From a checkpoint of a small image classifier.
Data: trained on photos of plants, animals and fungi (iNaturalist), 155796 training examples, 16.4 epochs.
Rows from block 5, named by matrix and row number. Rows with one number belong to one neuron. Each number is 128 + 32 x the weight over the matrix's rms, rounded and kept within 0 to 255. All counts start at 0. Numbers have three digits each.
# fc1: MLP up (model.blocks.5.mlp.fc1.weight, 768x128), inputs 0-63
# fc2: MLP down (model.blocks.5.mlp.fc2.weight, 128x768, transposed), outputs 0-63
fc1.619:123121113093159142128139106129119094131078116114117155104154111068151139118146147198171133135073093137137113121108200158175118145146111116142161108108152088108061117126127158111129090199146094
fc2.619:184107105093087134123117148160120104147119119169126078061089098130103107069168074128148137161156087118154087077133094172111170077073073121128110109171185148112137097090124139141126116138127138
fc1.620:118082109171138199179143142127084126139109143144156085111134131122105166142144122123106113178143139097053149127118099051144079139157128155160125168083176183117117096106186128108109133155157153
fc2.620:143121154156107146089092132086076109103148099125108146082075117136122162126164132089146082119113110119029097178094139158133125110098189127099131152115152085181111134130103107150028090156064108
fc1.621:162152109070088212158150181106121142142076207130170114124146159121138092100166108136114132171102141154093117136177110139114098148153140124104083112121075127128162104070136125061144127143178119
fc2.621:119110138166125146177107176110085137098093109135097116099143093144128162133097161117099088160133177145124092067107114086109113159127128110171144161157126101151073124165080165048056150070129130
fc1.622:115106091120105143141155123141158106156173102145119130125087093194166119125131120109165171095093140104037130124149140156166131128097078109098141119138158159153200135150150154065198162117118199
fc2.622:191077084133137049178109113134116091138162103124173080070077154131078124064133192150153121109086115084153159141096094111161148068111117103133133131140160131141184131184098109109103157071149187
fc1.623:135242117176157068135176101086052099134113101138115079160123173087077050100067160100096119130043147146169136137120135142131081133121162153158143151158143011246140146126133179114140143098142149
fc2.623:104139164082116149163047149145102110135107120140077149152107192102166127183165141113215164123091103070150087142096113173165151094037159098089151089081148109105196174138112128074117150089108130
fc1.624:095075114144100095098127116106185127110168173191137121161164090170112133116149120157115066182203138091128181095093106109170088112204145075166134164192125098103085156151138094090155034183144119
fc2.624:135147171150107143111126104125163138098099166140114142152146145096119173085143102079137058143191134155140134096122118146156069119110086116133132128184128128046066112181148116139185142121121153
fc1.625:112182138125166154169123101163148133132122149201072064177149159136173133095169134125137116112133072126050129118150158112138150136113157126108132144148156152157128090169134145146057104160134116
fc2.625:165094121169109067127132154154137171114158155173129061109105103079165064079141142099113061088094119094177111155128157190135155161111148082133128096064099117119056135122115200138094122158086145
fc1.626:112093111067112130107097148152101169095162099104130111114118177128086173113173139128142152160160138116099124095140066087130089185134193114136085164176119115184105138114172112105107199122099113
fc2.626:111119066059078077164145125123112103143136152123164164205157124151100169131145128137100137152188136115128093035114107090083158127123152189117120121157193129107110068149159067141146172175112181
fc1.627:162130150171086188163090178122175066118101101143116115165089119114105114128135155145108099130143163112140129124132141135189200070132145137126107082055150141121164097077133098149097102061093136
fc2.627:148155178120149074084130085131172113140062152115145121077120107167152099150100151136080125096191099147120099136141113092142144166133084097125093121175111136090126195114124138111170116160122127
fc1.628:168108138199144066128114119151109133165187105193140103128124100154104100110092112131143121146158118117110103126183153098163153117150138106153149184145130162122123158129142144105096125066212174
fc2.628:157122142175100114137134136146206144103163183172108117115108104155170126183126105115130087102094103127134152138137146079165076169173159119139107158113119112094089116116125134125138132123186179
fc1.629:158106173142124126107080136199160172106081096144088091158117125111161176090105091149138089142139137142106152161186142079112121140191126127164106101101103169116152194139123096098187097138141093
fc2.629:147145056149135096129117090086157098130120088111076118137133128104165116197137093129189110115205125127132111144132128174089116116140116146152171173093142139081123106112139169111144101134198158
fc1.630:148087116179155105141145111152144144108141103124139151115142117166097092100118145112167126132143136153130112164124196162124143153136121180073082180103106145137075126113063143123178090111123110
fc2.630:093118174116128163096143153085111137097062073149187132114129122123144095121131111119115178205144120167055145166190096155141144083094112098173097122108112096138101145076167104151122116157122151
fc1.631:186119123134150147175083164115145158161145146110145169068157177184121083090196134140139106122110137119169089072133143099079087075133133152144121080154111104157199129179121217107096122114106142
fc2.631:147146147071101146187152193068121163156109127160058134063154143144189152110123102146139118147085062076149105116092084118092107125127151079144123032138095123058194186059133122098140171081148180
fc1.632:075129111163139085100104179105172162153127094140143085161123153113126155149148157124137155124153075158069127111113109142141153147142150150099118149149130080126112090161139123197102164101183136
fc2.632:077144138136077132112093131138203149127108096092131107132148100188132167089124117153136130140160176085105132102078092145194109092100146154100114121099090120134098102126125165121173109075167133
fc1.633:156118142154152151137147134121156074127140107087148131107161165113071128087163134097117126133181169091106125070074135094090119149093182167069114103110126150144139154122101113115108096106155127
fc2.633:128176078175135163116105123068066179098159133155154111119178102132186119171113121069163154105189110151128111126168068154128098144081126115120129124215163142131129123099122184122092108180171087
fc1.634:151179109129178126087158123145093095129171144133143175086142197166126126217171122168132179138092180130100110049152155104164186113110091126105159117141117154145174181088088141082108120166118083
fc2.634:113118081146150177087129125143161101099166157148084190079105083105136092123185112085113133113199197101098184108077096168096174070086111162099174137101132109144122146107129160115126149091191114
fc1.635:096123091162080072154144076130093122135167126181167130080117143137137124162169082165128120128140147152110121182080153081130121060156151209104070114149167187123126193107126124141213106138161084
fc2.635:113134130124119140164113121111130151137105116132129106148092127113183136147095113131183097132121156109152153140092097145095087155117114111103151156087123190195097130141088139106152132138132070
fc1.636:164081100090116149113118128103112113100146068103103098145115126174145153083132147142075107137114148166143134170141092206102050116131155123096178081111124167127093087183100098157122150119145165
fc2.636:186162160136151072092188142134121073168150142110160153137147090210155140162147148121137137097103078149120146146159120133108141140120160147138121135097164118138111144114128117171144098127114140
fc1.637:164126174145157153137173047127191053062120095176142070167135134094122140123112125100100095138098150140178183149110100137129174150159137180142168144115139094068182109066124188109163080116186118
fc2.637:182140061108181105140079158106117118201102074149071082157152091102088108181157124156113155155095146114165100105137088129124135168139184129136138164053101123114130085197111159139101141113090121
fc1.638:073155090096161205114147084096149143177178130118117083133183142114148141136077090178045113179119125183132147134117101168092129090116091176128101162160126165122095146066145099168141138135172105
fc2.638:133171117113138144102115100076127129187121167145166161083167090074171182173110160111172113121139102114089136113115085127135062165148093070112104121174125128095122158118109117153187059187096199
fc1.639:154098115181126155116154082135159165146153151145113125121076094131108103134175137125088127107076112151136122114121116101116098142071141127139117137173188130121124186126124124142067187045085120
fc2.639:101090144121068129085134098067134152110066130043193143092143175148146113159124083126089130117082169152122136107149089113149111115118076095127101127136151148098099139157126071100143161125144090
fc1.640:138119160128148134145126165166126155124155165122130113142122137137147085117132141130136080144140105094154124111124147125166144140086116168045084133119104125130122166149147147086147119066155184
fc2.640:180096118102154110134046162133118147134109115169132142118054113127119122187126158168083099134086103094065181153123139103135105117120225136114107127168116153182152109183091116136146110111151137
fc1.641:112134053105100138155183112027079160090070127170178155127137141148138147134132120155139127102170087189166191076143146138122122124153124113035141125145091142106128155159131140107086073116098109
fc2.641:057095174131158143164130148047117111148134121102118148136116146172155149102169146150138160105149143149099179125132105126115099129055196126094110128164123140097096103132153098121094124137087146
fc1.642:150091100153158117152129131124182104169109129116136137115093119092131127131150093150172102140183173126158147097115119110141182108097109125103079105158115141128181193127152143123117116121102050
fc2.642:138111176148125167029124122158105106094146130166145168176148072111124108133136091121110125079144124124203153188112112125155194146089111106139090149125159146130171142090117100207114111132125100
fc1.643:118157157134088204168140138120108165142147145194111226105182082119082118186131154120156071146068142121150071100153167134113116046145179163200072224116148097044060117040153124146168161166139084
fc2.643:157066180128052146138119076144138143163172086107168097242083115111108114149159191078159123195137106121194143151115121110127113124148085093134118160110141111184077107142121079108119145081170151
fc1.644:140177115154142131125170142072103200110168067142138103132116108137136150134157089117164134127101126113074071135132111161121060163090138125099071077112102104113099146107129115145157110123076129
fc2.644:162159105123123139121184089157152162093182118123098155134078162092145129169141129178100188136076097137116156186124037135105155128158137159159184126168144136109129110151169107179137164144137100
fc1.645:132123101123218080152124054139154159107125095078143103110151166122138116168132147186115118113129127087105152078150098088139143106204122087113147172157099113147111102142088117146118154108094132
fc2.645:102159135106126157095113152150115129127133113107103127128159147114128124102188145115219084189120103122152078135112133179138116100095094081158106167134099120140109097094139151124113189087128197
fc1.646:112171177081081157125155102186098110139139143112107138161173118124156108141118091140100097094128153103091163101164194137125141087183123181092189109117132137153154188199126113127081151160064088
fc2.646:166138132154069169157075099206193116116167132094139151125117090121105125154191122077104142101150161104101139194133112131154126118112201195114128063188115090149098150112145099216150165078129149
fc1.647:128104145059113209114130145115123150190136113122085173178145099176122090122134131155109142071155175063180208141069128110135128139152110117109078158105132082146147158168067191113152095152113120
fc2.647:127112120111069133125109151139090086125198145160116129148130082119144130148141096132094157137097197138100162154117088113124142076139177183169074133222145066174047129119104143063095206098121109
fc1.648:110126103138153184115145078140188094128143172125123129158138082166077128172143145141141136100176169152086172146119158108161152144118114061165156091138123103161132152098188178141084112123209091
fc2.648:102070179153131139111089118184148073160134107115091173108119120123099132129143139160095140150073109173126115203150158150091189126182137085112155060146108131116137102117121138179159114145110151
fc1.649:110148090113057083172141127160163095120201101205209110142116084163125148177114127069160161115105140053119110126123099134137185080172114155131150086182114116103130141177171149100122099074203174
fc2.649:137184126115141149128101102110157061149098165134117101097079143126097164079140148104142166074145093157148166139177119145146134119128133113097136105122122138156199112129160126126123120156143077
fc1.650:099127130113112154155142107120106155113132176110048131125145137109112105164160127103162107102176135132106151109085104169145092175102157157161146174156147198091080067112173149110154147115142123
fc2.650:143098134104090107124109084133088096084092118135159162182109137175096152158170130160099081162141133144144082143175145106108134161110128126131182123137120108112132180112111079167083147147151124
fc1.651:123116122162166141150077042119139138105103146086113131160126198108174092149136135161107130078080068134101137155207128123157136096168160107094117173144124130114116109107134108144085128050097168
fc2.651:099176125116139190100109133189166108090167138117108083120121188159070142113104146124165120134111108123165148082127115126112173134053121111144180130171123110176124134111150161182139134123129154
fc1.652:118123109140091083124115117134213079173107110110140090098123130127127117105085094150136098125182138130121143122153200140152093154134092080117113083135154114127122098161178085119163155150157073
fc2.652:109135120102160143135149130145159108153130150072101130115135128159115154129107110159083086125115106137149113136043179056122167102178119088111140119123115120156085134144068098163185123148158137
fc1.653:118178132164110120209117073142135071177136143126200123132141139145085151155125192146117132136113138130116189109080125134088128149186135061123145075142165149108106145141150086127087044136121126
fc2.653:165117123170175133106110121088098196135143136129152127110155166110148112139175099159124160120106191107179151118133111108106107105149104169149163123094091140116102105137146168139090117134133136
fc1.654:094105111148152099132130128162202074134092078139151125150127139083109170160111131154114162157099117082119205100181112082116124178069171126132061119127153178130115163138118162114122187105155135
fc2.654:121120078153066176116112096098139144095135112072125172089173159125107177149126117125114137100136111108096110151093114128159078145086143211200151169179074088135087165107159150103128140119149075
fc1.655:082153158091139122144098070127134230098129149146071162136187146194125165177116159134116124135129122100078132141121128120165089116163087090129079106130146116159145185113048142153177103175119147
fc2.655:121107125203129053093175134174121096120126094131099096122134197070097129102162136162132145122110070146153061128085116140168177121174067102106116170080167140184118125114072136097121115131175137
fc1.656:112227178165185125166139099145130143095166117178153118132110111113054098088158142195115164154128137162112105101160110131091082067092179174114164137074133130166178178174115120135138107089085089
fc2.656:149153165119132219181095098124209154143137130162146168124115130149174130177203108161124092196147162168117210113106158155101093079096087116093093140152163150179189086195094106093194162089103131
fc1.657:137140123182117164109145144153101092125124117094112130147086141177115143138157103176173150096155089155130175094037138103118146100134155080071082164134156112072150139174158118122138145136147124
fc2.657:109116074131098142134140114129125144145153099070108147150133074147080134166120142074146135129142165036128094109095145112180163157088137158145087111172117145192148183141167102092146157130096118
fc1.658:154142164125062086123142148105191141147079107131151117162081065139146149163123154164113097182182168109129115138127143158116096144139150146180111130063122104103153103107123144145152066130137144
fc2.658:198120166131147104136118128205106143110134110160165084111140099077152127101143150089080103119156103137132088074166149098117126077103101152110117134116137118088121157140114131184113142131102181
fc1.659:098129119109128143140119177101162157106106102135099112131110127149067086145165090147134147165167129133087096138118127086127104149160113114100047134117108130203163110082092129140141076100091099
fc2.659:132147120150136142141191138154109107112157088147132130108142154102077072160130140119139131158067132148077118128159154118098135129133085113186179083086123122163133139152127091079131160177112189
fc1.660:164124111119084172169131150180144148174127115101068132142134155056078100095099143068156147130151125104028248085157139142115129114167063154175126168159113098108163055090127101135123180125143143
fc2.660:083136126166083080081120069123160066164113124146177138176109150208134121111123161188139085159100155131075162131145147147124168111134157085142137094118148205169095141109102104167182187070115100
fc1.661:103161094087101105166117112111159159101159098147160167122106091165126197170126148105176134096108117140152136109164144099172073134143129097068151107157116091098111111093123200075148127084114143
fc2.661:091144181131115194208178113153172119139090095089155165157138173112094050125115119090102141106118121176179142126133144107154188154110154155141120148086130085079157141123118136093174159125116157
fc1.662:145138149137132121136103095117127138113121078190109145129151121186080144111153119112156152111165145171042187077195107147084133101144126145170170114097069138099124198158101169125169175193097127
fc2.662:169117097110161204135112101101129108151115153102117098060170075136153141110162154121080069117108138148084106122070142179094129105103118154119145155089132148116162091155149184126174129094136072
fc1.663:129143177130140102114136074172058099123146141148175128121137114111128128124140099140084175157121126146120152182161124152112166149121090172128162098115114150152150121120125158139248175141124148
fc2.663:109069135117161118084150134110127107145114172176120176109182055077091136130098135102126132148108138091098149148146159149099077142061133101065193101188156203131119122130115108093121116105146146
fc1.664:111111119166164109140117104124149121103090079151156129120150177110112110117184196100154098107103144165088139125150096117170136121105131140094137165154147143120141114111109088081149174105133104
fc2.664:167123171093158059096144122154106116153157207180130164154159118156077160149122132075204109111081130104080149169191113172146152102089077145102133132081122126141159116121128114128119190128098112
fc1.665:103122082136071199118120182189128127143210157160056147122089156159129161140175123126138148104128111091062119098125151106146105136131107183142136195107159109135127084100102134080106131158170131
fc2.665:144148130092166115056135112080167128178088123109098110113104111153112135092158138111080131122118107163178117107193111171171111149061153089134162175122151138144121108131170121119152086117121126
fc1.666:187127147198163139098114106160153177114127071117087106152109094146101143112150116087120120149124118159171180078198115092138160102082142195135194094115157108155138169107115119102165187099112119
fc2.666:118121161187102144115108160107104103077070085139112089080091154169168141148137157189159123142124100206076146114114147124142115210117171092155174110147179116088103145232067157099161076110207108
fc1.667:145124081136118122172181071083127137090075066164146112151138151148096134124123206094139143101138166126067153120127118159104143143147107141141144161208125121119094059153117105045133180085141121
fc2.667:139141180169069111116140131094162156179098129188127163104088123144101102166118099149111107159160184061235164142104093148107135162144095136169154129121107134148199091129128123116092137084159135
fc1.668:152183074118161138169193145133148136146154149123108087174157198147135130059161138150133169194091155110112196158055132101099167128128150159183190108129144152103131039127124094169201134118127168
fc2.668:099150150154159162111164148125148091091153147072117124117111118176143142124099068189157134187127126138162167120098141113119165162054121111153112165108115159136123107093084098161174090126142171
fc1.669:169130088178188100133172122195124131054132118170117153137119131088113077091172121178109124117126115077146107162149144146101127180104141110164164123123173115112094121137095115099120124167066126
fc2.669:091110098095172172124107155074084117125064130157136153117141097121097131028100082124132176123128056117182081095131094219107255112145103151166134151108149142131157114126124125128093156104079171
fc1.670:105097104094146133119201166190131069139134151121050112108097092112150116158099106092135132072148146110105138120122099135092090068128163052020114142181126125107177134114105121123122095153182130
fc2.670:124126144127156147149073093119186131132067178091027146074098128108107157078105149148083161122104110135110076110141133130134174162107135104201128155168166104106121108142119101193070171114176131
fc1.671:142150128168150144170111119153177108142112090128153106115100149106162180107113105131114106150096174130154150125109144105128137086115114134109142152152135134100172145128060079152151119116083091
fc2.671:145138094124116117197114123123166143114161088143124104146102109122187138099147192124156144154145137074105173138100095094145098166215155136129174151141120117177076129129108091132135099085136101
fc1.672:142126179141146133113117067136159166127144175163070117106138136128120145156132132145192132123123107144122153097169115126124163147125203146127146111127160156115094158117172201134114076105165135
fc2.672:095133101148178129103126131180140138090119114155185086162134155119094092107174192152134135092158116153147156158116105190096140161138074119168152114225128139137082125174110168106142150107142109
fc1.673:180165154116116137093175133138152093095098121169109190133133125149212085083171118141041132105150205196098161162099153076147135136151112128125090057134134154109168099119098115149134123158180039
fc2.673:114133143085102048117172128087187117123099099076135076153158097118128100140061108074096076106126077176097144119144155153100115129083168143146069140118122158134138096157168101121168118137135142
fc1.674:205127081161082124127119131154132125071155162127114114140121183087188065094135167126124114056110128122141101136145132180115142111124153103072156145134166137128070063126116100128132138158106135
fc2.674:079113089056097173082080163140130074077137145143073119148142179113136144111154101096117143104164117104122112128153114115097145039102108149102163177088158184169157113122146141069136141174150097
fc1.675:089115134180138140099097151116063117126153110158134122086114107135078104132174168105143115109089086101139192109097141115152099143120151064138093071155174131192129155148165057086085163179150142
fc2.675:114142125155151121113148055134117152127080119153142096087130109063069086151167103107124161141117108184106139093200174074131160080144117162093113133081193129096086102144094120118118125139139143
fc1.676:135141084116159135151165074145141091148086130156133112150123114167103096137069187133118172108125124107065146105163130170136176160078071151162070109158151081144109137099150160077146148112127125
fc2.676:111125183121155128175165184161189113099111113195098118141147125156131124092100160094078113157128131116158178173192084122143152119102156126114155195154086102123165171102099143126133138102161132
fc1.677:152121112163129049141121104160116116134132132139102112127079130160137168125151163130109149073107132074044132108202073129131103121073112113092121117109162126141101104079126190133150117100130167
fc2.677:137104133151156183110114125185120130183185150150088082136095108117130137175129126097078136091147168124167099061136196113164128110193112176123092175105072080122111154119158133145137146084141133
fc1.678:079114191084146162161140100129102129110142139157116147152046151150141149174087118137121133130123122197134141100154176129140143091144125122119140114183114121136125128118187082157149192133113121
fc2.678:157128138127102136128177127075127139142179128146094194080116106208131077115085129151117136105164147122161156106067125119172145144091130139144111058103137102137128138119166103107106158110138140
fc1.679:159153122156084145095090111078123130148231157139096118117137159123072107123141111106184118110107155120078169142100127084127073113103160167126155133110084063186145177163137089088062154142160157
fc2.679:145131086072169119139105154134134104096074174174133066109124147085093095102138110102176148176085197169127136156151146120119123143114178106120155127133132132191097133122106071138158137127092161
fc1.680:113178115092059140104145124095130103072114149133130127134119164161117114108151145116053102139172170114163186082139155131089104158082093192092133152099116133135103164130126122102104136117089168
fc2.680:135092124112133127180117101178115090103128100172117104071104185051209134120172112174133084127151131135097097132137187157101143166113175105131118152167185139111149130097175158212098174080094109
fc1.681:126136104140129138115195113116172118133173116123159056117123157144117127143112173093134128115099129170109104113087087136128131096126144125161102051234170110187163074094215078107060150063150117
fc2.681:149160127161095106147158107110168077099139080178129099044070139060138129142087077162184130174114149075104119153148091086157162113146164119164141125122087154130111155063103149079143140122092164
fc1.682:147146137094099126125129124148108133177137159160096090106134145135116077141192155155168105121204124137078070070167128122073162117160123088071097086160177121186156151135118164127138175161103127
fc2.682:161113087145129165127129121162075113109097135089087112159106064153140092188115180177148126135145151122147177151145153084079109126157145129163113148143083151145142159132152097107146151134176150
fc1.683:128131073129134180135106091136153161110150108122174134120188093092195121090161126065153039115108169101123153143106157189189061126132123114090119143168208078106175178176170145130154131129144106
fc2.683:117138128105178171140116133122153165181103173096204155127132104147094126078088034113144138125131130096109112165116136156202079148085119147118168137100122189177153137117109107171098119154137182
fc1.684:123169168124078162174089092095173077126127062096110144160150120121110153080070174169101193168122143116172128196159145114123090144142124105104035124087179182111135119150110110166161156107138090
fc2.684:089111068127112138141156154187170116101094106098119094088148098115109141053130136169084148163097137073178128166079112111119149114114115125119133086212144158121164112158099113148112101118180098
fc1.685:180108136177133113171113163116124187141101107091124134143121138110185110120085104112174087091086099159130116135101105163144133138120130176126124136147101108148127120160096100160111152124156092
fc2.685:118125114107143116158134129119170104170091117198140158117157120073085134076181104154114087119111142140078135092156139080116129091136117114163184102149158102139128131108105112118124100062100106
fc1.686:130131152108119088131148135151114151157173132089133116146159136102046092200113129111149135142194148135112098130146105105103103120115120143155120154123124132125129154119144155152146126157096093
fc2.686:178140178046122177156115113147136104094156157156074080099155104080159104102069123148132131092161129143140147133107127137151194148175139104087110150132111149111149088103152165130048161140118106
fc1.687:081175163082080117187166074145172141120151122113099048123175126107160136118137144117152119125095120138137174095095138167167121180167148142143156127155187147142115126143106204070129144101112125
fc2.687:119053142112157081105204096104102140125106140107080145093150135207113112191115089114136140156156071136120168103201133095080146059069135120128122136080141100156112122111122136128156081102193088
fc1.688:160147119124176123097098132108107139114080187098104066153055111154174169160128148170082160139168171194111134090157126098194118125176147159149112107091202132128117149061120105120122126086117115
fc2.688:068197107123159105101160132152165143134109122157146130184175086152159165172121154108081144096148140131155102115129072096106102095164116189180105078100129117092078124140075086114118127158115182
fc1.689:154115124140103189114148181111141141158112116116090125127103154097109064150207168143131224128139169181141153115112121104119099082144139153085100171124163174182121116119150109164197147145078107
fc2.689:133134132137082171067116157082168122112157100057168130205117178129118088081123085184152143077124161088125121179193140066127162118120116181116181123163099139136142116140132127132151144116135098
fc1.690:136145177072136104099154133088119157160109091186060144079137129158114190073145110084072139120115154107094155197131115185190134196164134083080135100141192098123109151176139069118156132167054117
fc2.690:085152085153110157067087122122155124133173098133101156191128148122141153187115125093135095180109131106115090115113167179128137129146161086132177122123115072106149106114151113087161128127136088
fc1.691:093166173098135142115125166152083135153155149110143132145107134030074122163173132159123113082175097112151013068128085157092081065103118143102097121115133153117155104105134109087137129135177118
fc2.691:113106115144149111064127128096130155097119193150167097186178134078110075102055112114094105154145127124107115102100187111144107152078091155133139125140089128130105194105061140150163167144128172
fc1.692:099165158168154118143155096170129134142165097096129128140147059103098134130152151219072083125076068135176095130129177106148179115134103144101149105128109142140084163097180102141071100030107138
fc2.692:126129106184164135196148154158106168091106097077124101129121083135129184184095109049143146130066058139125129155128154152088142129103099103125111151168132129085090086147100162140148114103149097
fc1.693:100150116063122104156086159144186143156072188141165052128119170132088116115102117156134121081089150127072091143116114119092141140137198127150156080111122078182144145149163071173173102117145097
fc2.693:144143136104098119122100140129111069158118116098093104080132096133113109113082091104111102155124132122165106105100152156117113137145125116095101060097144147110118138126151124147156175088173120
fc1.694:134146155175114165120076072092148135097096143115100180126116148125071163105141095098145086104106106149100202088117129136078173140151111158141133166112129101134151075081212175068150120074087117
fc2.694:095128138184120190149122103156185152120116181120137120072136161074089097092120115157118058044175111100136129141148055160092122143123116179072135115101109157116131129097114146108076095171114160
fc1.695:126139128071132144173123158165157170147113110031075092093128067164086078179162144116126133089180159100136138123140132122102125192140195075180082148164118155204087070139154166161198121104129111
fc2.695:147111178082148104160107066116126122102082084097092104152115144181177062143140113129087100083129156152171149108136092146073181118099164090152102153104190120118097148137152153143132103086138072
fc1.696:117170117134082128141072162154107115124187084167137062097110135127126134068160160126119078123147133159161108092144126147114073153134143139153136179071105115149102104134150151152127094094128136
fc2.696:110183146198155162106152086138133140097140086134167105139143151104131150123190098149143118072128107138116125189147175115107157153168121096226135120131102102144112096119134154055137109125141136
fc1.697:098164110119154165097230129066043118063131139110136072111109135145128157143132119119133081133118115127105139082094152092133068108181139116126064157104158144199108112211108096149083184145157113
fc2.697:169105135066104170144196164138092117108074119189166110125173154142135133208125146084084140137089073136176175126156151065121047130129111151085107156127110117115151123197128082145072102135180132
fc1.698:148111129158174141150076132138080139140195144164099141116119142093131153101107153162121149149181050187135140113153093150159141187107082100170143121140144170147136132195126122185149085108100138
fc2.698:134161141087155109169149131054164118123145141115144133146106126103117108127135142126088100112122128150163184123147137144096150130174114022121128115133130146112116156143104107120118084163129140
fc1.699:154092176156163096169137131102094104143106114138043121128155123172169135107152160095152110161086178140111100148139108117103147090121125132120147128073166123122072157104159126146131110102105174
fc2.699:166155141135120126171085089197068145171147111111136116129187124157182151147140124148090148064148131116148094137059127160099112175117195095174145154158146067101129194123132145197070117183128177
fc1.700:147107134130172122135120120072136181076082124113129120129157132218127120174171133139129097143104137238106130156180151120120100150088142146169114120120132136115144112148102137072087069047117066
fc2.700:071156135100131150097101131140173166128113093093119135104219117133165184154158139201185114099119165136089099120060155126114074146196165118116128183119106142120088120173146098156098149134085144
fc1.701:155130135125124106147149124123190107154159095096106059114110131100119101174149169091141134120149186140111139176133104122101131100161162146098173146146145163108121147190147131106165070131153104
fc2.701:123098118179141112138171159147190116175121161142070124148134129150114111105117106160068135104115127120147101124165138157123141125100146109136143125083104159104119105155128092120163148128166104
fc1.702:126161144114156102068147071105081130085095096166138146193112082139138076083105105126137135105146105164130086157146129128118096127129183141149064148091140132140147112106121095147102095064121171
fc2.702:159131101085104172105118146142095073147113106120119146127154148111148098115099142126123077132121090155103137195186101088144124128137145130114136124093116127145106161094157158087122135119107182
fc1.703:112142139077177137131146142166108074130109123111135151128129183139147139124133149191188126126132139106159109114148126154143079094085145140128137116171124151105153118110100148083135098117139129
fc2.703:129173168133116148091094110131098137078179078138057199168124127147125120103097142121139178168081180152155139145111144119171194090132116139140086131091115130106117097119143098131111125068116162
fc1.704:121091089140120122152103113148100096162189101113116128140117167136105102124148159160145070098136106130120102157147186113112147071165171112162121150129165123130144142109139076122169081179220140
fc2.704:116116106095115185120119095143129100126111156100115164122120094159146145123112109102080117152164192141086142123183143097197100145121145121179177137143144148161098159099089136161125138199150074
fc1.705:148074091084105151083210146082142153147115118165144060159084139119167122115158185108124130148155216098128160133124157142182172104080138049105162122094119128163130112095166186121100115132183093
fc2.705:104101162163091147080097150107166065135148143115110108150107184174112135142126136111155097167156102092165159111140153065180152126110193108165146158107150107077117105179109106098122136149101135
fc1.706:130188150151132177167142110144172149138152111153137119102150067113074153144122149166179073173128122130127146138128157112129197188086105083060062058162110081157117094085060182157115154161155069
fc2.706:145118090080159131143112170184147181131170150142119139146191154163140186114093111088171075165106101169168149094142112146142100142128131124142152117137042093151089119134056115102136141108149142
fc1.707:140155106135190133118192090141051085141127122132141147129208161149181130091055139135101135085137146154165130207119106133090112092118179082156051085167212101098106119142099104095202125105125158
fc2.707:088144148115125148123112126100077151103105097104095200145130114203064207133067083126121145140140193134150084099112051140141166136106119117155103121150126101110135176121134068169124126131110104
fc1.708:177165150106083143100160140149188175100107099154100144109079156136149096159101060200161092115094146140111176123172125160144127095138150126130122097106186213152179143175113172082087061185118190
fc2.708:105096111148149119113138151057144110158199139154154165176148132104116113097076087133097160158133138150119105119148122138103158077135083185106087093081062154129161130171115157124170158073196153
fc1.709:141177105173181169098188149112095095176152130123110119166129168077107123165084111097130134118128127142117164128143141125135134166146068144148140135162166126096143137139125099113103139108094152
fc2.709:144106116084124171156122151041118073137143110129160204129163137187127146081113168094115149192138137100105147105110184107070126115122140117126156143132085141118130109194141108150105137142107164
fc1.710:164089108195158168051090034121140147075092134130162162146185166125106115168184150099123172131096093092140202123150149105152147138153073122132163133196107141103148161176157087210125132153122156
fc2.710:160153177126161168169098113114124179162130127196161093170115125080118086146098104122123148159199088106109136140053143151182146103148137095070071131155164075185133087093105111106151116225091143
fc1.711:149089146153120165142115073101165122132085116134156099114157161123117147092100170137115090114142116128132128135151146112142090142097164127108096156159121079117169083122151187168143126180117093
fc2.711:180127080126103122130108116165082106145101122159154174158134094174143139174187095131131098070144117137102128183085153141146117216149175155168161150107155085092073185154171144143117124138129078
fc1.712:148083159100089142110125148086138112143120139135084102114129099163183101151121140165174089114115131179165131135103141145129115128193136095142153108106132128128204163177158124137073126152160136
fc2.712:090121108136123134158151126193091132207160095150071099091123109122109110123138134132113111099135105053124100113102130160135115137115088139103139135155116144143040130119081138098124161143124111
fc1.713:135120181114129087132089018110149107165215097118161128166156095134099154075083138125154115130117113170095124098124147123161155112168116056095197057153152103085176147170114101177131161163112117
fc2.713:081131164097169141150115142063134065105139124151143143166176161100150139136125107136123121131099115134094116041103176148171172080152152132088127163096145171071184115145136154178092227213093142
fc1.714:132125143137130098123168158118127118098153144142119105080154114112102152146138113180168078123101168125172069153136118108172096148130106084080172104127159132123177171086125079149166126083123145
fc2.714:150138117141103117105103128143164131079154121092178077128169150087121155110104097132140073138115095148140101111124154099172093124142160123142166228108170095144107127119086117139154088126125130
fc1.715:150114141151131154114127122109146100164145141089130154088162131114122168055126105119183121133140117117110148155127060125110132121140153102083078146081125146139121140149125104137174155147146088
fc2.715:096130094095163139173120135137111097118130129160180144085099125112161110151171095154094109122164075121096109105105122113114097151117161131166127204160152132149131159140175112091174123138123113
fc1.716:126128178116147143172114170139104164159114102126115077154152097125125141158140073114105104130132121076118127155119195072113070087155077129094124154191145117100168045195111132137138117117102100
fc2.716:187119109165161129144162116155191164122148139155179107133084123126178079125095069183153214095154111146109111184120142147128171107164113091154144122099117117113137159147130128152066127129152088